From a checkpoint of a small encoder-decoder audio transcriber.
Model: 7.33M parameters, encoder activation gelu, encoder layers 8, encoder width 384, decoder layers 6, decoder norm layernorm.
Training: 12300 steps, batches of 64.
Rows from block 2 of the audio encoder of a small encoder-decoder audio transcriber, named by matrix and row number. Rows with one number belong to one neuron. Each number is 500 + 50 x the weight over its row's rms, rounded and kept within 0 to 999. All counts start at 0. Numbers have three digits each.
After each neuron's rows are labels from the 100 clips, of 14976, where the neuron reaches its highest value: "top examples" is what is common among them. Only what is clearly more common there than usual is listed. The data: read English sentences (LibriTTS-R). In brackets: how many of the 100.
# fc1: MLP up (encoder.blocks.2.mlp.fc1.weight, 768x384), inputs 0-191
# fc2: MLP down (encoder.blocks.2.mlp.fc2.weight, 384x768, transposed), outputs 0-191

fc1.32:436507579567528545440510507490481552500460525544470520472512594601467499439548532545467404535563549498518528569567504401519538532541458444548550426507546594498589487382456476460512437522492424516387459459432512562444523569526554523521514433474483514482431487546524358498609442578561562522583403541399560546469590421480516427522493407363449514541461563516517476599495451552478496488484460539523560534497508513529585448373622481467449556482510496553439541465455504505456461470512532538498465482556461460560513517465419509555444587505566490449546487557515521355532488550471426475
fc2.32:527433525492475452606520572500484459500580521498574509524502518493546439442521504457457509604544567571562564495504563456456446503495541444577483516519479511536473557519545478458495479454411503488539495457492504384477508521482452513522509481545530486447489428538404497580516504580582455598536495483548512511495544560419510515428524457471552550510517486436539548511475393518560465457492512484560536455480423636487476482590596596474538508496554550432527516433504419479518517468542430553528516517487417461556449408472477419518598440543423554440505480501561502561500534495506635594
top examples: voice: female (83)

fc1.19:500510475559543495516555424546516487445600520543506498582430436449550445522566477429575468485468609646541507538483351507479504513464448508504490410536497507509521534429532463493396555496522612495560558510483511502495467535489497504445551574479466552415485526459492480540526562563498483580552552526469474524494445536444473499559469507452511516527473472467566482497537507483513499512500541484605513467482478505423454474441570475486511465531519534453416437577398445470500473457499477510531484506537529514583461556530473474536470483496533440418466496519618408572465450441520475500
fc2.19:532453498419563495583408482462439587558542483385567449473462459458504505514395435424595467627487490508477446401570510527430545506533442546500509550439565545486470501486587467480471576506536421449635444495511519503508546589424526467556492463594529431504496427530479499525491423552527560512500532424537457565576498585587423418490479510544454454501446500509573532478526529480508522526515513451605534496533510492480567524487529514495516523517459562479559501540429625493452454518502588523548562504511552485527550499498465534538559531497570504456550533518482511461435468581454510517
top examples: the word "for" (37)

fc1.522:523399553491533541501480499516494538497506374557519513534418465512471584536530523470465507421622443487534471469455415502446556511473482461490582488505547494565511498438528435397481391500454415421503469482563496511347520505493362425423486500524478524506448545499454488547585408527505553503424518571468470564493475555497398454493510482518527548485486530480463494513455548544482494605494524494560499497577532481447455520560497494540551561421507456539602491532586508519471451456441374580477589551434536533453553545533433500482313515439537506541466449451508443422473500518474468490
fc2.522:502507486442510520474488442542473489592568557484529612521525543564444504533530454425605495604492498481557467456501494482525546578520497561488468452498449447528509534427495442503479442494440561482471521570525518524470510504427515510614470405464436517580523544464492513529566554448478506473471430540482459673526577529532506412524437483640519495455488500464586443469438577525490500520538496499497618474500547476555519432592486472425374471537545516447485547488530451524500488494559393483464460531466515504472520404427489524511519522477455516450508481533467521484475541365529523439
top examples: the word "i" (62); the word "my" (46)

fc1.427:483427520444439577567478527493499456461547557489522563512522500454480466511480521510444501455531531474512605420541382622466551565543484432566459554447485624495508520517493548547500507489424492432498524467524567524460499486474479467377437488510517463504504425486525467435505527467432509496548485525490451482561524510424497459560411570408535532458556487478502464583567490520436516415486498466617560502586472567541561512465463513571507429452621524454529481516448476579467543553499421535454515447401518420479673427528459541572568489463523549472454494510420531479505453462514548554
fc2.427:491500489570496533498452350562497474536469447460501521456489566501574484577475459516550446534495430516519480499512520478517472519389419514479526533585489528454468459541471500547519549518562542514436582537529472508549435558546469423533517514519480535477509485438549588419487537551520583418548527535414513597467566521457538461478465515526539482468411446561366479525469553506544569519446460480425534597501534542478496384517539573504458481484441501573449581377432457486461519594380508503438484535487505525570623492449542504582439436528457550502457512530500492466435498418427405512
top examples: the word "it" (39)

fc1.556:513527398476501492529542488540570544454598484469567539477391452553597555463478575472528576546481494461523472580497535524539403447574524490453472482468463433517421437443482458540418449510436555453593483443488472543458440629582435563558457466460456474538486456431520448506490487484401511495570472510471493499488531511528491483496528500509524367530575455535464554485481452564440614473459559529540572484521539581642494404484441554449518573514487499566469478531508576514418518401561509466554440403553488448525544557433460458472545466531505509540476447399560540432455470486545471449
fc2.556:454462503491510474560558536509422503595439470541524586472490457481508494428472509534542553453478479503545481455470477511481470516495506493501477469519503434504533580495582672468465452456501562504520468515503499464480567430459509508521440545462483572488518470401449471523568525383486445589531468527483415545516492481477517488421495570580467488482572451501441514486436531457410526549518498400481513479529449524601468537462476492474443475554516549394420500559538434479496506510495600496519560476453456534464458584444550514392530391556563542504499481572480488639507522510415461502
top examples: the word "not" (40)

fc1.744:475438564569511465467519472515472481423445443484446497542492452561577484543517480495549432463582551483510484551506407521504483510438541429477538488556601481527519428562541372526492522530463547535488583482470534609520561548428514553409404507473440473472405454545540542419545500404547456484468489331504478495560510448520485457461528548524571559548439390398494514411513493466532638463514552533527543513557475541499498554476482551437593609469473464496586556462479579476474586522469454554421575507428593497476507517569481446478468536543498553512486523578475529596460504543446489511
fc2.744:605366523527486498458542581517456595476457524495550472484532549543541560453514411491488469550449564475464458476513448493426513456470540482493555529582537533487374462536550510428455480575505541520564504549534501474472534560451525510519490417512525512511548532447600572460466531522515639512522441491500508560454503545408529492549495438479528534456573537481474535521576428500546521481521476425440503442497573474531516433560457490487483428390485440456520474504442422506493530440519424426546441425410434477569532533497586530514515598523500524519480499547484515473562461462505502489
top examples: the word "for" (27)

fc1.72:576466483468526443508458531404466461486509493550577529470473440489504491454452558483480536536526619582396456536481579592414468636513583403478571486474481488569479524474501526558521467442449472470495511479429473521394477492577455506510469482541585431502569497560571485506521540557515439475567535567505570454499443469520481376499469440455475501516567556515494525532565449533381509440482531482604588432496531529561478519490476469483506553602505443487478576470505385512452508596513600387572514503468592517417543401490440541439487479418400528567526482482546469444543488553440484510
fc2.72:502479491550488530451547541500496446461507455539436573564470499415503482560459482513552562519525357527452433587462477466527462560499432458508411526518547505448538488479489569494454520379560420459432529442509615473562523464399516529533561454603411483513437593465503454520516471517531460500514490561577507463543573513573518650477449564493488402505419463521488532489512501483403479490480533479532510536444523512465571523502582534497387439432504599476552516482520482576469565481522481613463563583486557447549566435421489557503472500507400439409503518523548492539511509541533487491
top examples: the word "he" (37); the word "that" (31); the word "but" (29)

fc1.403:519478434482496519483434510529581468450558504469454464468476542539585429467503505562458486513472488513517434423511478514537519565463512535500559520439552475477608547513494453505500499506526496581479510501466482537444452451398472487476475519530488529530438494481402428478521589589489435482534437529461582500500461542476494537507602547443548590564389507455503460514502461467502575594514483460501460556430564497483543452469530564480459482474576511506408480615418605441434480436521467491474508531486545584508547558483511488553547477408480489510525450518428465482548492503452587509
fc2.403:489517455558488455599504490417573562584481495449470518523491536546457523506568447475501475504432553537492452643435479484516508491411521494510521554488518529528532513538520458483438459528618464619547475446556535584568520536594549563557458517474469525356491528480599476556517466547584502533471451540440476535486483573529421557518519545461497485550580484396422430574408529528466514506498515448497517551452410533430516481503478514493552453599512472516469554534521524493417500509602524468570440568530472461577553460433457513609600501540528436567458515564453460431586525562512569443
top examples: the word "for" (27)

fc1.628:482477515542573495433535508442481461531534451624405466457508636454482487553506508537524422516477524627504518494446537517461558463497535505592453472467505453468478432526503555507481505588525536485572449432513502562448487479452576478478417494501470436507459535526480465465581496530432537490554447490540525586492490464502456536491541476583431498494547539487512599498462438474461518487429493519564481562461517544485395464497543544408437592565505525523477564470420461541507445401507534491509392498557495469561547505560597521443480476460457413449462452482513418451464466380484439470
fc2.628:521437520562453488435528532528545451539463469506465474545531486488549543532490479458552520569439501528426601586505411466506503561618510497586419526522518430464510489510450464507467540508468537535479489400447573426505607479527519508517526432567591519544514534565581463483478474542466492472472521508516515488519552522478510481555585540483574484536521601516460497565485521420535453478510508429507567411608506430487567470473484561517501406556412482520465534450535486444612451526528540536548537511511493504550463479506504556537534482420528572516567548571469522484468430513467511456
top examples: the word "it" (36)

fc1.462:419581525502445507434660453565465471533496515560377482476520430529467504467567543467476497494494493527437582589499461460502467484444501466533478567483514459535448476570486526507483577472594497472496478554570492426450606524525496513548417432534488525461432471626490451417555504497376559475441431422528531574418534525415483474543406485541557489436479467513470507550547504458431532541510520519493571521503517549451522479523571516538428409488525525535493571503571418583459517503590467479470531591474512504578453422556484587470542500515429481477459538503455510466539433539479492477
fc2.462:456547528676554478532646496510506399526609506454537512517486492481502490476448382472486524431487511442508437475395432504625392497445574545478465428504439488582510564492521477552493415474423492527490438559464482545545556496547515471493494467505542448462476486447500463522490600506455449562558494515472604520481436578497431534506501451476442551440555555551511503543489492537505489598521547474482397523542430474542520530395518553554470481482499526478473519476584497491511418535586428576528413551491541464432467529531448534528468504480440475521521479513472552482496514488450556588
top examples: the word "his" (42)

fc1.240:508556508508411358504508462514490418493632554537459443589453551384590470527490444554539506471493508571529480515566551526538543551508589505515523565571445576517562418529475541492460479437598437554511562513478546546443474519536543497539541482490515454459462410487443456528430474453486431471489377418479512479586430495492542516515522404469475428407484565417577456543568457539467527548543503534510483500532541528531512443457481487505563538597554418445431491529514484472567449496530481561605495509513514513557500450520496473492505422522514510456472507519530431477491486523538449496
fc2.240:549453555508468538519656501398475541461505475543468511458503494525509483596469434537501565517581563512492466467542423526413501550601485455602458486542515525489525528365477507487554556454518408539545498500525469540499479442500528625524463500478444536508501447487516522501465477446558555445554545511555465482422519494519458554450489491454477459543583540476539450551461620496500479448538461505537564582541502552427474567473541465483597469545516586448455602495481500471484507550550500500503600598484500488568556456451555487417516434544489512415521462583541579514398457454428430440
top examples: the word "she" (39); the word "he" (38)

fc1.380:571458546449497427511473535528459523532446473578588474511507526496531593512449447539484453503519513480438480520508477547630421525426529599564455540487469416479536438592444588574483520466495578524386497499515564523486575550554467552482445475490428508501500569520550458494441482457584459472531515493535482538526508478488489426544439457386501379476523471541458450462493534451509479446483492480526385511465537500465485435540472546516514472522533392472494454484536496450408424507545485458496491407455410437527545513567478497451553549467566565488473548535463504457446554528483531629
fc2.380:564567460495441533532573487430517530437492519533409539483473500482559469493497452517539461442526451451524511483526456442538477498466484456532467543466422450451610454580444534574460558542508493564540440637521539443468454476513461548485401429453489549483537508453496501563426508449562419541513440445520453477465514415540526635464464444504494437585512495495364453521503537556457492533501508488512477488587470432543537467483469551543469497435519501514363423512452470498533544492449426522518463430541450537445544449493370605479609506503515508359516518478578606504466459526422460421
top examples: the word "she" (41)

fc1.553:501599534501382393436555524453477499406526395543411599471506590539500485498486514546397452392485524557499510445526523492521519600395433480550470569438509489458455387551577504459474540478440486498469507484552439579485452521549508446575396460480495537545467502522500347426532407397535462544524567484535528547475517486521443500454559517559516464506513439463598542436506438402450584556461485523483455521579535523446448530569490601524477478545541497506529405423423536579512457542627499509475458521535518568576488421517467482509502521455404512505559513488591550498544543465439462480
fc2.553:526515515568397565469557437529474470429479545428496417458496499534414506492504486513529525585473527370420535458619522503544551540476518454527583330534441491438593484432438418398501438508428512480454558498551498508533482532548396466444534526418487473538474503420562496522464443479460522533524515523436486509518499483479503555526498483441543448523494515474507429509444506498471434538521482564536576429469556422566525493534521565534412478483451436404513466491513534487536541516534452505592500535446531472567584457427568513516436582462500553409554459517442518456497463540530526531
top examples: the word "he" (52); the word "but" (26)

fc1.463:467536503580436513519525462583447523532517512563510412458613514515442453561554452549508530490591552559553493573492560499422543492483469426474565552480574524414597445447502506437545566490464390512543573401557479511479417601513463481465562398473498494424559422577391465562491525466510469560468398501453556443538461510492461525481477413488520492557539469474533487476589431584489496470518485555517559566559493535504483406489500454461473403501511467472509396553534416546590540476519585501447493542529495481498497580530453526531482496432498348443470526479493374445557487438651509632
fc2.463:518419449551498493449544627427506489444565460566501495436534466459522506436447442466538577515523511524429566526457520497455496571559477462536556493544463483437597475482537411529433584490477527447513385461524536452554374496461441608482446462478585449506490509557542507553437465504421454495533447490438527514494634510437425497501431543448481500493555513451451521518492487437568476508620557417600554519465446519575478492450556489492436387471440437613550491536524541484534563465503474491517516528525438394462487473505365555570506520561559497486416521463506453576483569504504557525
top examples: the word "his" (28)

fc1.31:500503546546455455522558480525570517478528532490490447455445539503599446471487546543463427491434537527481494505547601504467437465474517391526472573431472521480452571505547488484455439564544572488474443542494533467548454484612445440475453612460483517424559475520480551554479548445436476474502433502483537475608485529596600535466458432413467581522526593521464440492408417588483440497491579461521454452521446581440580552491539574380583453535541466570497509450567528515473516517494445535489529434487514462485476508406487567563553468353570477508530430452482459485482513549529447549
fc2.31:459495532433493449564413535449502548503558493444391536469448414518553462582492452544614549544453511471546409543453526481564482521510483569498487442493457484568549448498584437563531509560552483470448498406457523567514567527443414432466529473431487466446375453530520462445464482563432469578449562538465408529472445491431523527627538589546488483505481517532547542531509534420433551551529624385466516477525508516478436494441546563501568504471379523480505447445494514522509502535452636435450420535514587468490540529557474453496542480537423464482563514488543401539505465501491507513
top examples: voice: female (82); the word "that" (31)

fc1.302:447488481532517406469480509448490446492496383481557458476510555364512427661566538518551533468493507544481552583447502532441562498568441448569488535469543528548500484563410541510469487463538544500452485496532493430543461518473556520434423532580514429476467450467550495388472490561501457527561473469475615442405487515555501520524494479408513590422523581512435578527505476501505549485580443365472520497516442499501541517477490501508514550527495391431529542508597504477510448571614440559530551527431513454582550472497506441499479508524510484500471505550454620514484455465542556508
fc2.302:487501530544542523527607556473566490419485401599524464438562507516387567476536465529490543476496621519428530484598498503487471493451445476504502482550517496401501505478572452498488508400491467614542462477518495477512432503600445596551438445557499529455545480457523447576441465470521514461446504503556630512422483497497442530529555540608467487540469545603466515445532517437516479403528413547612487448460472557431543472480582497522519529456453494450445482563532609620516505526501418551567554607488473496500541496422454464483506523472487486485501481419458508511512527488457416517
top examples: the word "she" (94); voice: female (89)

fc1.157:445538477511486604482494534515441463436503548529525515522511440560424415468456533519557420587556453502490523525448486358543524518464511472507504524442440538544483554512513450443477522478552640452516502483575486578536512556502442397446389577451462513447614491526467476537568592559554511579539448546511482465503469449482508510488459485478450495633537513598464475506509482544433461457486535511579461482487516469534560503594450473547533539528574536453503524466532595488521486415551441568442550426467509573464532497472557551481452426504462431449494556554551539484347468491432420454
fc2.157:530505546571386534543528459496524567491516562466494614511555485510521564430483485441476415557621502532490510487522496533564485521502532498540482547490391536499450474475530482459555503480496528532477535488598466501562549481479523522496512527545517539456462475494569528513499530475538497592449486369497530558519512647495541580502481457518523561575470557469535519489423513466544502467489497448537497510527555491453498525517394467465399371537505497490497402480457516589472548552504480505589478537527472560521503570466549483429403462553494462557474509564529593466394512493468514478
top examples: the word "it" (35)

fc1.168:436571515583409502506529445487472556494471455461500550471518523507543456419497532511544585507535538478609475530523509519524614482486495491566545545481505519497461463412468522469513466595413488491509467481447527443505462561492479495537416463511513524435543454508487443465597512509487445507477565469454518533488417539505485512587516438494479443482550535471478455494390425586542446486451408522544562625520456502521480591442601520528482547513470535491461460485504521474542441540445487517445464463567409416443572498508546549477394617531568457545502510582503524548432432424494517561
fc2.168:621494508518468517464481473449455503595524529493540538469536494558488555480464458520561448462474536454520525597547502520471515462513441529528509548557457410570613492506474521500483478466522534536444438437581476388555429401529452554578552519534569546540504450431551486480578575572418565531553476580486459460489494510469497489597503550586524556554530459473537435528438409562519564511509473555498434586503531548498538531479498536435583600524572452446489499462518494580483434535529452467564502485464480461549462344564444482547566576522524469582532524520517594508476472516461495443
top examples: the word "he" (45)

fc1.326:486515431517448554401435497493514511451418595524371477535549556522456526448502602508463485518481643500523488567502507528508588583483496468522466580445545525638423378446539529547428556416497445456496416542551447492456494495565467499527396498539469553583510525525448435578477376595451524476470438573518500590566568494526443581583555492582492573563495538473501465436492499428509502493449537499556598455480498531457554513494463504468572464536533563460452526473476437540473420530412482522516517580477530457452498592526493531545409533457444405513458564515498495524459465444541441418
fc2.326:485522416551546545539487609557526495512430503451527438430515458516462568506466424436563506539492537455502516413524526578572455538460504497581548477471497571564541519504459536532591505502434609507473547408526495510489571448503472483454494554522541478463449512409480353597473605511510517546521558490458500450529606419503532556464516421516411426586488454452503508552441538578538480438534582555479492475525510474516503529552545534454461527430488512490619621572472567477450604445545463477391585489543518451485464416478464527510559559527492560570507502440577549467466533420529562537
top examples: the word "and" (78)

fc1.402:496537479566495461439387555528496541499479488485543528636474415423498478514493504442456469485508610494471437505439517448505556557450445470563557528431523455440407545438536454542488568425492544455416523417427540475491518568518510475493496504532521512474513618500513521383619491655424437530581530525564515527484441617510513494527528432501464419445506461522523514505483459544490500421507482527545434425542472582423525512543496438596432556386529434416582465572590523444531470466588586494560425440452459368478477527514466534470518475556573470509553524480423567534416561488369506433
fc2.402:442527527465512403482600569448619468481450490499539552532575435466516437465532457455479499485522486602465513417498556523402545489412498466481469419471448495444442497488564582552521447513425561485532514578467496540459526520427555492536546560445560482522479557509527587531427505481444468451576568440498518500562568352421475482439393481470470454437594481617551443451497484432534516425431621500478450467434450530585499555533469517496534532584537493461590438445514566426372530523556461482431494511541459477516499482544494421482439480449485533507471487494450440486526468570443523540
top examples: the word "for" (28)

fc1.124:502502511440557537498447626594517572518467511488420490437543535523470414441576532477484540472527511452555480476455486465494526541542446604399478537610478594512484409417521429458478485449449482550555504477478499457462432526522576487614567525487345433563533432434436440544573425449537479525509454527516556540531509450487471494546489497520430486521452566432491474505476482491531579462479423473549502514388554565471462517461463496433522536527435507551450504397448426489447523581385471432529603457506547476436496498581503359531594463524508478503573448483553575612498504497552487468
fc2.124:527541486572412518488549557602497516527535514539499502521518493476550498497508468531481576615547529525487537478549584423548440496498464504577524557433572489473503526445505484566364548514436493425412497527503456481474476543400426485455490491544482522506390483438547548466484528446511481467446549489432524472566473506541457527544472410517446592466621588509457593574515456546515499519518497593490473502440490555466467577492561496564506514466449410398486490473476555478486483537548480465520471399615586406612490449611453510474561487534479485568487510566425489516456489473595523470
top examples: the word "and" (61)

fc1.317:492506535467452425590495458482490475503462463514510453534458420500532547493557581498423570525500506411467516456573422584491606514437437507533540595451415531462433384557442517499507492613531486483549543503513508472556562500402499433519615537491413552437434493551532481470485492498465523539473522505482516509413496468488510569596467514551567534483416576505534391508491445483509498460483485485564463546433558524473453489437455412524473417352527540528407512472496518487545458467451465564524567568459461433478466583550464516550346564563538509522436467491521495452490492520620526436
fc2.317:447522441357439501456521434479535467476494475439447501463443502515516508441552480476584483518305467518448512480442432484617492542466413429588447535606504456531489509442511489496503481561448489460507454496472460485535391546469476523506459508431474450521489560457451473436491532509418474497458564564619566522548497449534496417485540525507472420520546524497609535546465572452525412526479454505494535522532497526501549431528552542497531456489568475548411517417466483601549519487561443382468502506490485516514489523490511550517542551431444500590481476528506520474439437517511411491
top examples: the word "i" (70); the word "my" (27)

fc1.58:527491505492432543520508439493470515551517596504357526456444535507400411430456521481529537460551426458519570446537527563407547526592514607566542589421489456577469491460630409492479603527502466560532562505407467414528502485474430493562471480435517489640437469531475440508553535523491577503478526568424522522542539581492427480481524531421561461485484390610566454497496505478515558520436507442535513519424483482625530521450425551432517575505593471443439524502516484524475483547510564562488458557441464496488531453489453518465450517536524525468524571395561480466520508396487424504
fc2.58:496483535558449476438522455483450485493516539457405480467592512446464568580454481532490453523547513430521553497561635458476556509475497516475523467537529492534474606482627450469535408572506544534457570444500454425542473536590515380458495469534537467512562506499556531453423442542506423598541474561469415545577518418485514510538446484487498428478560529525486535525479515414505550463428529479536497494481514513471476524487464570519497529520513448485495445451509469523458399583436462530429515529482463616487428526462487475493422556567520441476476461460524379543505457475432498444
top examples: the word "it" (40)

fc1.494:512503596600476561496505568535557451335453479483432540389440530494446496529414560499496478463469481455490515512450475506628539490556502440458588453517334491597474533490539477539593513505516490466512538449526518505545445520500541530481501536439490516530596489524471491430495567413470477486452519531511406612552519469530489616589397540427521544482478483445537419488497602486468579535455438451532487487497369451563367449524545405396572416507518412539557559485475546549515472496508548503519494554531526580542549540496544529470486467548451500546497524530500534487471435503585514508
fc2.494:568542535519503458465543422492483430503508476505486503486439472532540544480541466436496445497464490536498472544541477356578407530484513547445481444420578481454478461465530531547450500502411488521588555497526508540484500509398459468465524506482500478450448473567528534585382453562587521385482358544459466503500475423518517473471540513461423477466528563537505535519495451490552501499529606507432422486454447488493464526567586331501612550622522476499497521513490460533469487463467498571492424543572449556501537505503481469517489506495587476444455496474477600485427541422466517496
top examples: the word "it" (35)

fc1.340:483504509400562549556531469481427564485532568491550530496490571470464496538489490536514459500487566515496540506440524519489531477516397567467554467488461430521531513493539439439489473546467487548563522438522449477431458456563519477542441517469480462548559510439450555474444456581509527440430526476584485515455530537499538542506541521452507458412524502471431535492477564464569476561409469543455589524472542579445432366504605459612514554526549538488417454486483534558492387495514434571506520522480351450550435418569521486475408415566558459472504479437514517539465534493551510573
fc2.340:508649481592506608633527427501527461408517565460579501520516486454432517484499459491477541536545613600511521578551431565480477536518594502458493435527502501550539457515536543548542358504521532578555410610538505440493535508478541496509501446460542468451534611469541444483568474512510437546509447456507447517538433467582415410546529556450492515481584512546584572524500418469453511464505537526531543426472425513492485546501481476437520505480527504512349462505486509486531430511590536568497515505483493576543572540474522557507503543524488536433486482552460443516545569525521525611
top examples: the word "not" (27)

fc1.571:474478453484445508497455468536542530522542447466484493505450448402418412518432476498542497487496418432518495546541479515524466538493505451453530459456502573581481469581532475615528459533523455465489595504363498487486591451387600448517508589479552500544484499533491468468478480378529554456539493477514531462462572490537452522544475545474461532439417499541513493668540619538375482489473555476571684563494424552531461470487526464534514459396483434594536476577493470499412535442473514486440541537480478466471599464487436505486533480579540525511482487528583491501489527444542505478
fc2.571:438495571469471466527507442403451480473517456519421463441596449448501444496508501454519420495580540563529491532549444399505462474477434506520520532567417512525508479593454465461514537504538540511582561440517498497548448445408520523507479437516607500378426585531464555477462506510530511525636503412458528472426521485441493621589531566522448559466467527501467524445481436520496501567573448434475442521501546499493551552541551454538462489478363514510448506482523501599495431461518554507520481500467529520477421553491535549502508509407470516543583436580541496403556577508547464445
top examples: voice: female (83)

fc1.752:513370520559385517481518478493558420539536548452469463399504498582539506465517525527526528536531421454534545559530417550525387471459535465471587518517473439506580526538445468465475416441604510537510533495432504580478453580531531388615568455490537532538572516544492469525456541493461457561558545501392580550528582516461560593536499476518399494457624442554592555398488457534465507536512515584452495485426501531568516518533466480569468564527539512542407533437571520487479464536428523539435541453501575453480530597559448539388480553457502450457467506517532487551491519495482521464
fc2.752:656465524594376509504482534471463513536626542495582529456552545540531495468505500544550462549589464533466521432553520422556507490488442477554509456467514537564496499530508547467654491413509541504490453485495427464428533548613465507597464493443538541467469451477465442479545446515602486496521509474575502561478459576444481526538459436488468554479564507538446576563522492532610587534549497451513536489511479643464702484381454471488522552413475508468507460452555512443586436442492480425572553416488418464447447558526474506534480520538555617565564492503523534459509482515398562483
top examples: the word "his" (30)

fc1.292:402478519521521531425540521490526414550461493566417481438557514522462485399470465447447525508539569498562458521473518478432470549448552451519497514487569489492413525489501486500498537442604526476431444470512502497478445540590556384431454490490473484439495457546488432531458436519529420503552487498505575465481387447487414516486535560502546425521427435419463494449537421457443573518403549582519469521495494503529424505487484514528485570484496467465476571446491442571508469632508527476439521432481509489447502556584425487526555582499559498515580530583530476523541479513542478454
fc2.292:527437489596504548484572487490467463506517471460476455536396467509511422487504443405492530472525504420520371563471437506530565551522402517540449431471472522437579498594549568498540469547474607444492508486466523507553508586546393518460578499510528490538530514537473472523461478520477518535508584583454525492525463499573444483469531389481395361522455471488559519580509441545403583507519515486485487481384484553490524466511591451518498525437402492502573574520535457529458474496440529571540420463436412470404522512480432538479464487476561435445523579591486518528505505485513439500
top examples: the word "his" (46); the word "had" (29)

fc1.748:463467409610525473377543461512540388483551567498583499557550517525513433466571451464505531541480530443491551506529503502514434540523504461508503628421478510419600414511532498547437511597545433499470538546456545508420484572480400435581471568541517460452507439536448465510390540539527500518522419478459451479428538534488448482496462617514568348554515483523474505507444448507520615491536478457485482503545450519479457377508464482479420522533537468401557554572521538523523388509479563469531513515457418434454462455480494508552487496485581491445482557543544497467424487510584513449
fc2.748:520481452488579506518561472469582560531469489503446413496485453570505482525520481552538509495401469473565484459488441478468535556486493449535542520570464555486528567503483557421544522455530466482449447512493502534451440486566490578558474511540488490487476436519489562526499540504572480445514562487618501545550527446437482509533518482480478498410507611515526390559461585555541448503447567462466360539583440541513417531594487567445392549529488547584499496511543564470439443507572414565523511551475568443594518493491560509427506422422489491569511504525510491513462520514486490405
top examples: the word "he" (49)

fc1.478:409490498465441522390498525577411472477437493505516493490417483455519436458388506538488503518515505604513558587583545544560546513503476470525455507475363444614517498516470538533573514395559504485442494533481427506508500485475509507501476583525585430527515515473453507448511500523573424530545476465424525528592565429529460491488501544518432474495487476609535471633499564483616537410605450539492563557515544528426401529534496466497453455541529439518564498439477506513433541531443433478464510615523497486566471544422503518560558540536473576512533494473543521459549491565583610500
fc2.478:522452547478531506484471445388476464510630484511423504484522461554478527449530492578521520402515486568457540533529470456483527516501506536512438572452562428478480509471550460534489521524420447464588417471502568490464518477495451378422483499490439530525418539500528520550558502448560561517443510461417516537460472554550520557570448531596599498528448478501455510530505446508531484517436339532459480481483564609430489466459530479491434472484498609550496513440479508556493558474517485493431503442575545565620525396494452449447452493448531505504431484455442495529518456418461502502
top examples: the word "it" (40)

fc1.620:510531584538491455577534546491544436566531595580590487508555502557539477484446487507586498548465567601538543432515508494511487507544555498527510512517452503556475506477368502514548579444514580569482522505527435511561420535508486513583588452501488394387561443513529461478490442466532606487571583623401523475464502562446506476502617582453512499508572512489538479542500450482523474489513511478499560432455428545405565422529460592408411366498482505456478586425514509451518436582503369449434514482576569419551505513460484525451503556502415411420563500515509520509477494477537539549
fc2.620:489479522422455467564598587385595567492446514446516533481565571515358477436558428507466521511511507496497505486452462492454527481554512525424612550426432475498467497526422476455527521513449494509481459503502545548454449548486570632437537400519489491501502462532488490547535484461585449425544522512405374517487509495513568440509532489472391498468473506445486486444446502456531483539471599492510419481472454486598459513499462535468506487439500494505553513448513444566571496478417490562462459552499624474559510498450515580546511438526467585508516500510451584567524590615523531473
top examples: the word "his" (39)

fc1.709:523380490572511477522394422561524580432464431558553462564397503370497543468474585438527406477568465528519581498425466428436594522549479543516497491512562613448481493464485518551482560459498563504526565482535451514537488524395466487415537466472471499492400504491486458412513492581553491387513488566493540522548572406541484572550501474525547410440442442612559498433575483456546522457430495497537449537553487456510511514462460573470501449530539424484434458426495450543576508497492500396435603562518567471414470541506495452504428559412529462484495468518530420604606370512477425431
fc2.709:563484437438434416551584482474461496343547510502522507527545423541534539537512522476500478475468502447432514561511481563484564527550458524601508473547462506413467504419399488626573515392432435470446474573430566531451485523443437562537560453458535513458467515527530495472520530534428665479516572403467499551482559502501503535507510506532542554501526528494575494563511527539462441454469586521538585498445560466533469455504452456477591537494568509488445430506477450505512448493498537478514450469487538520560467579508622567502541545411474528407433508606470538476480515513497498520
top examples: the word "i" (68); the word "my" (38)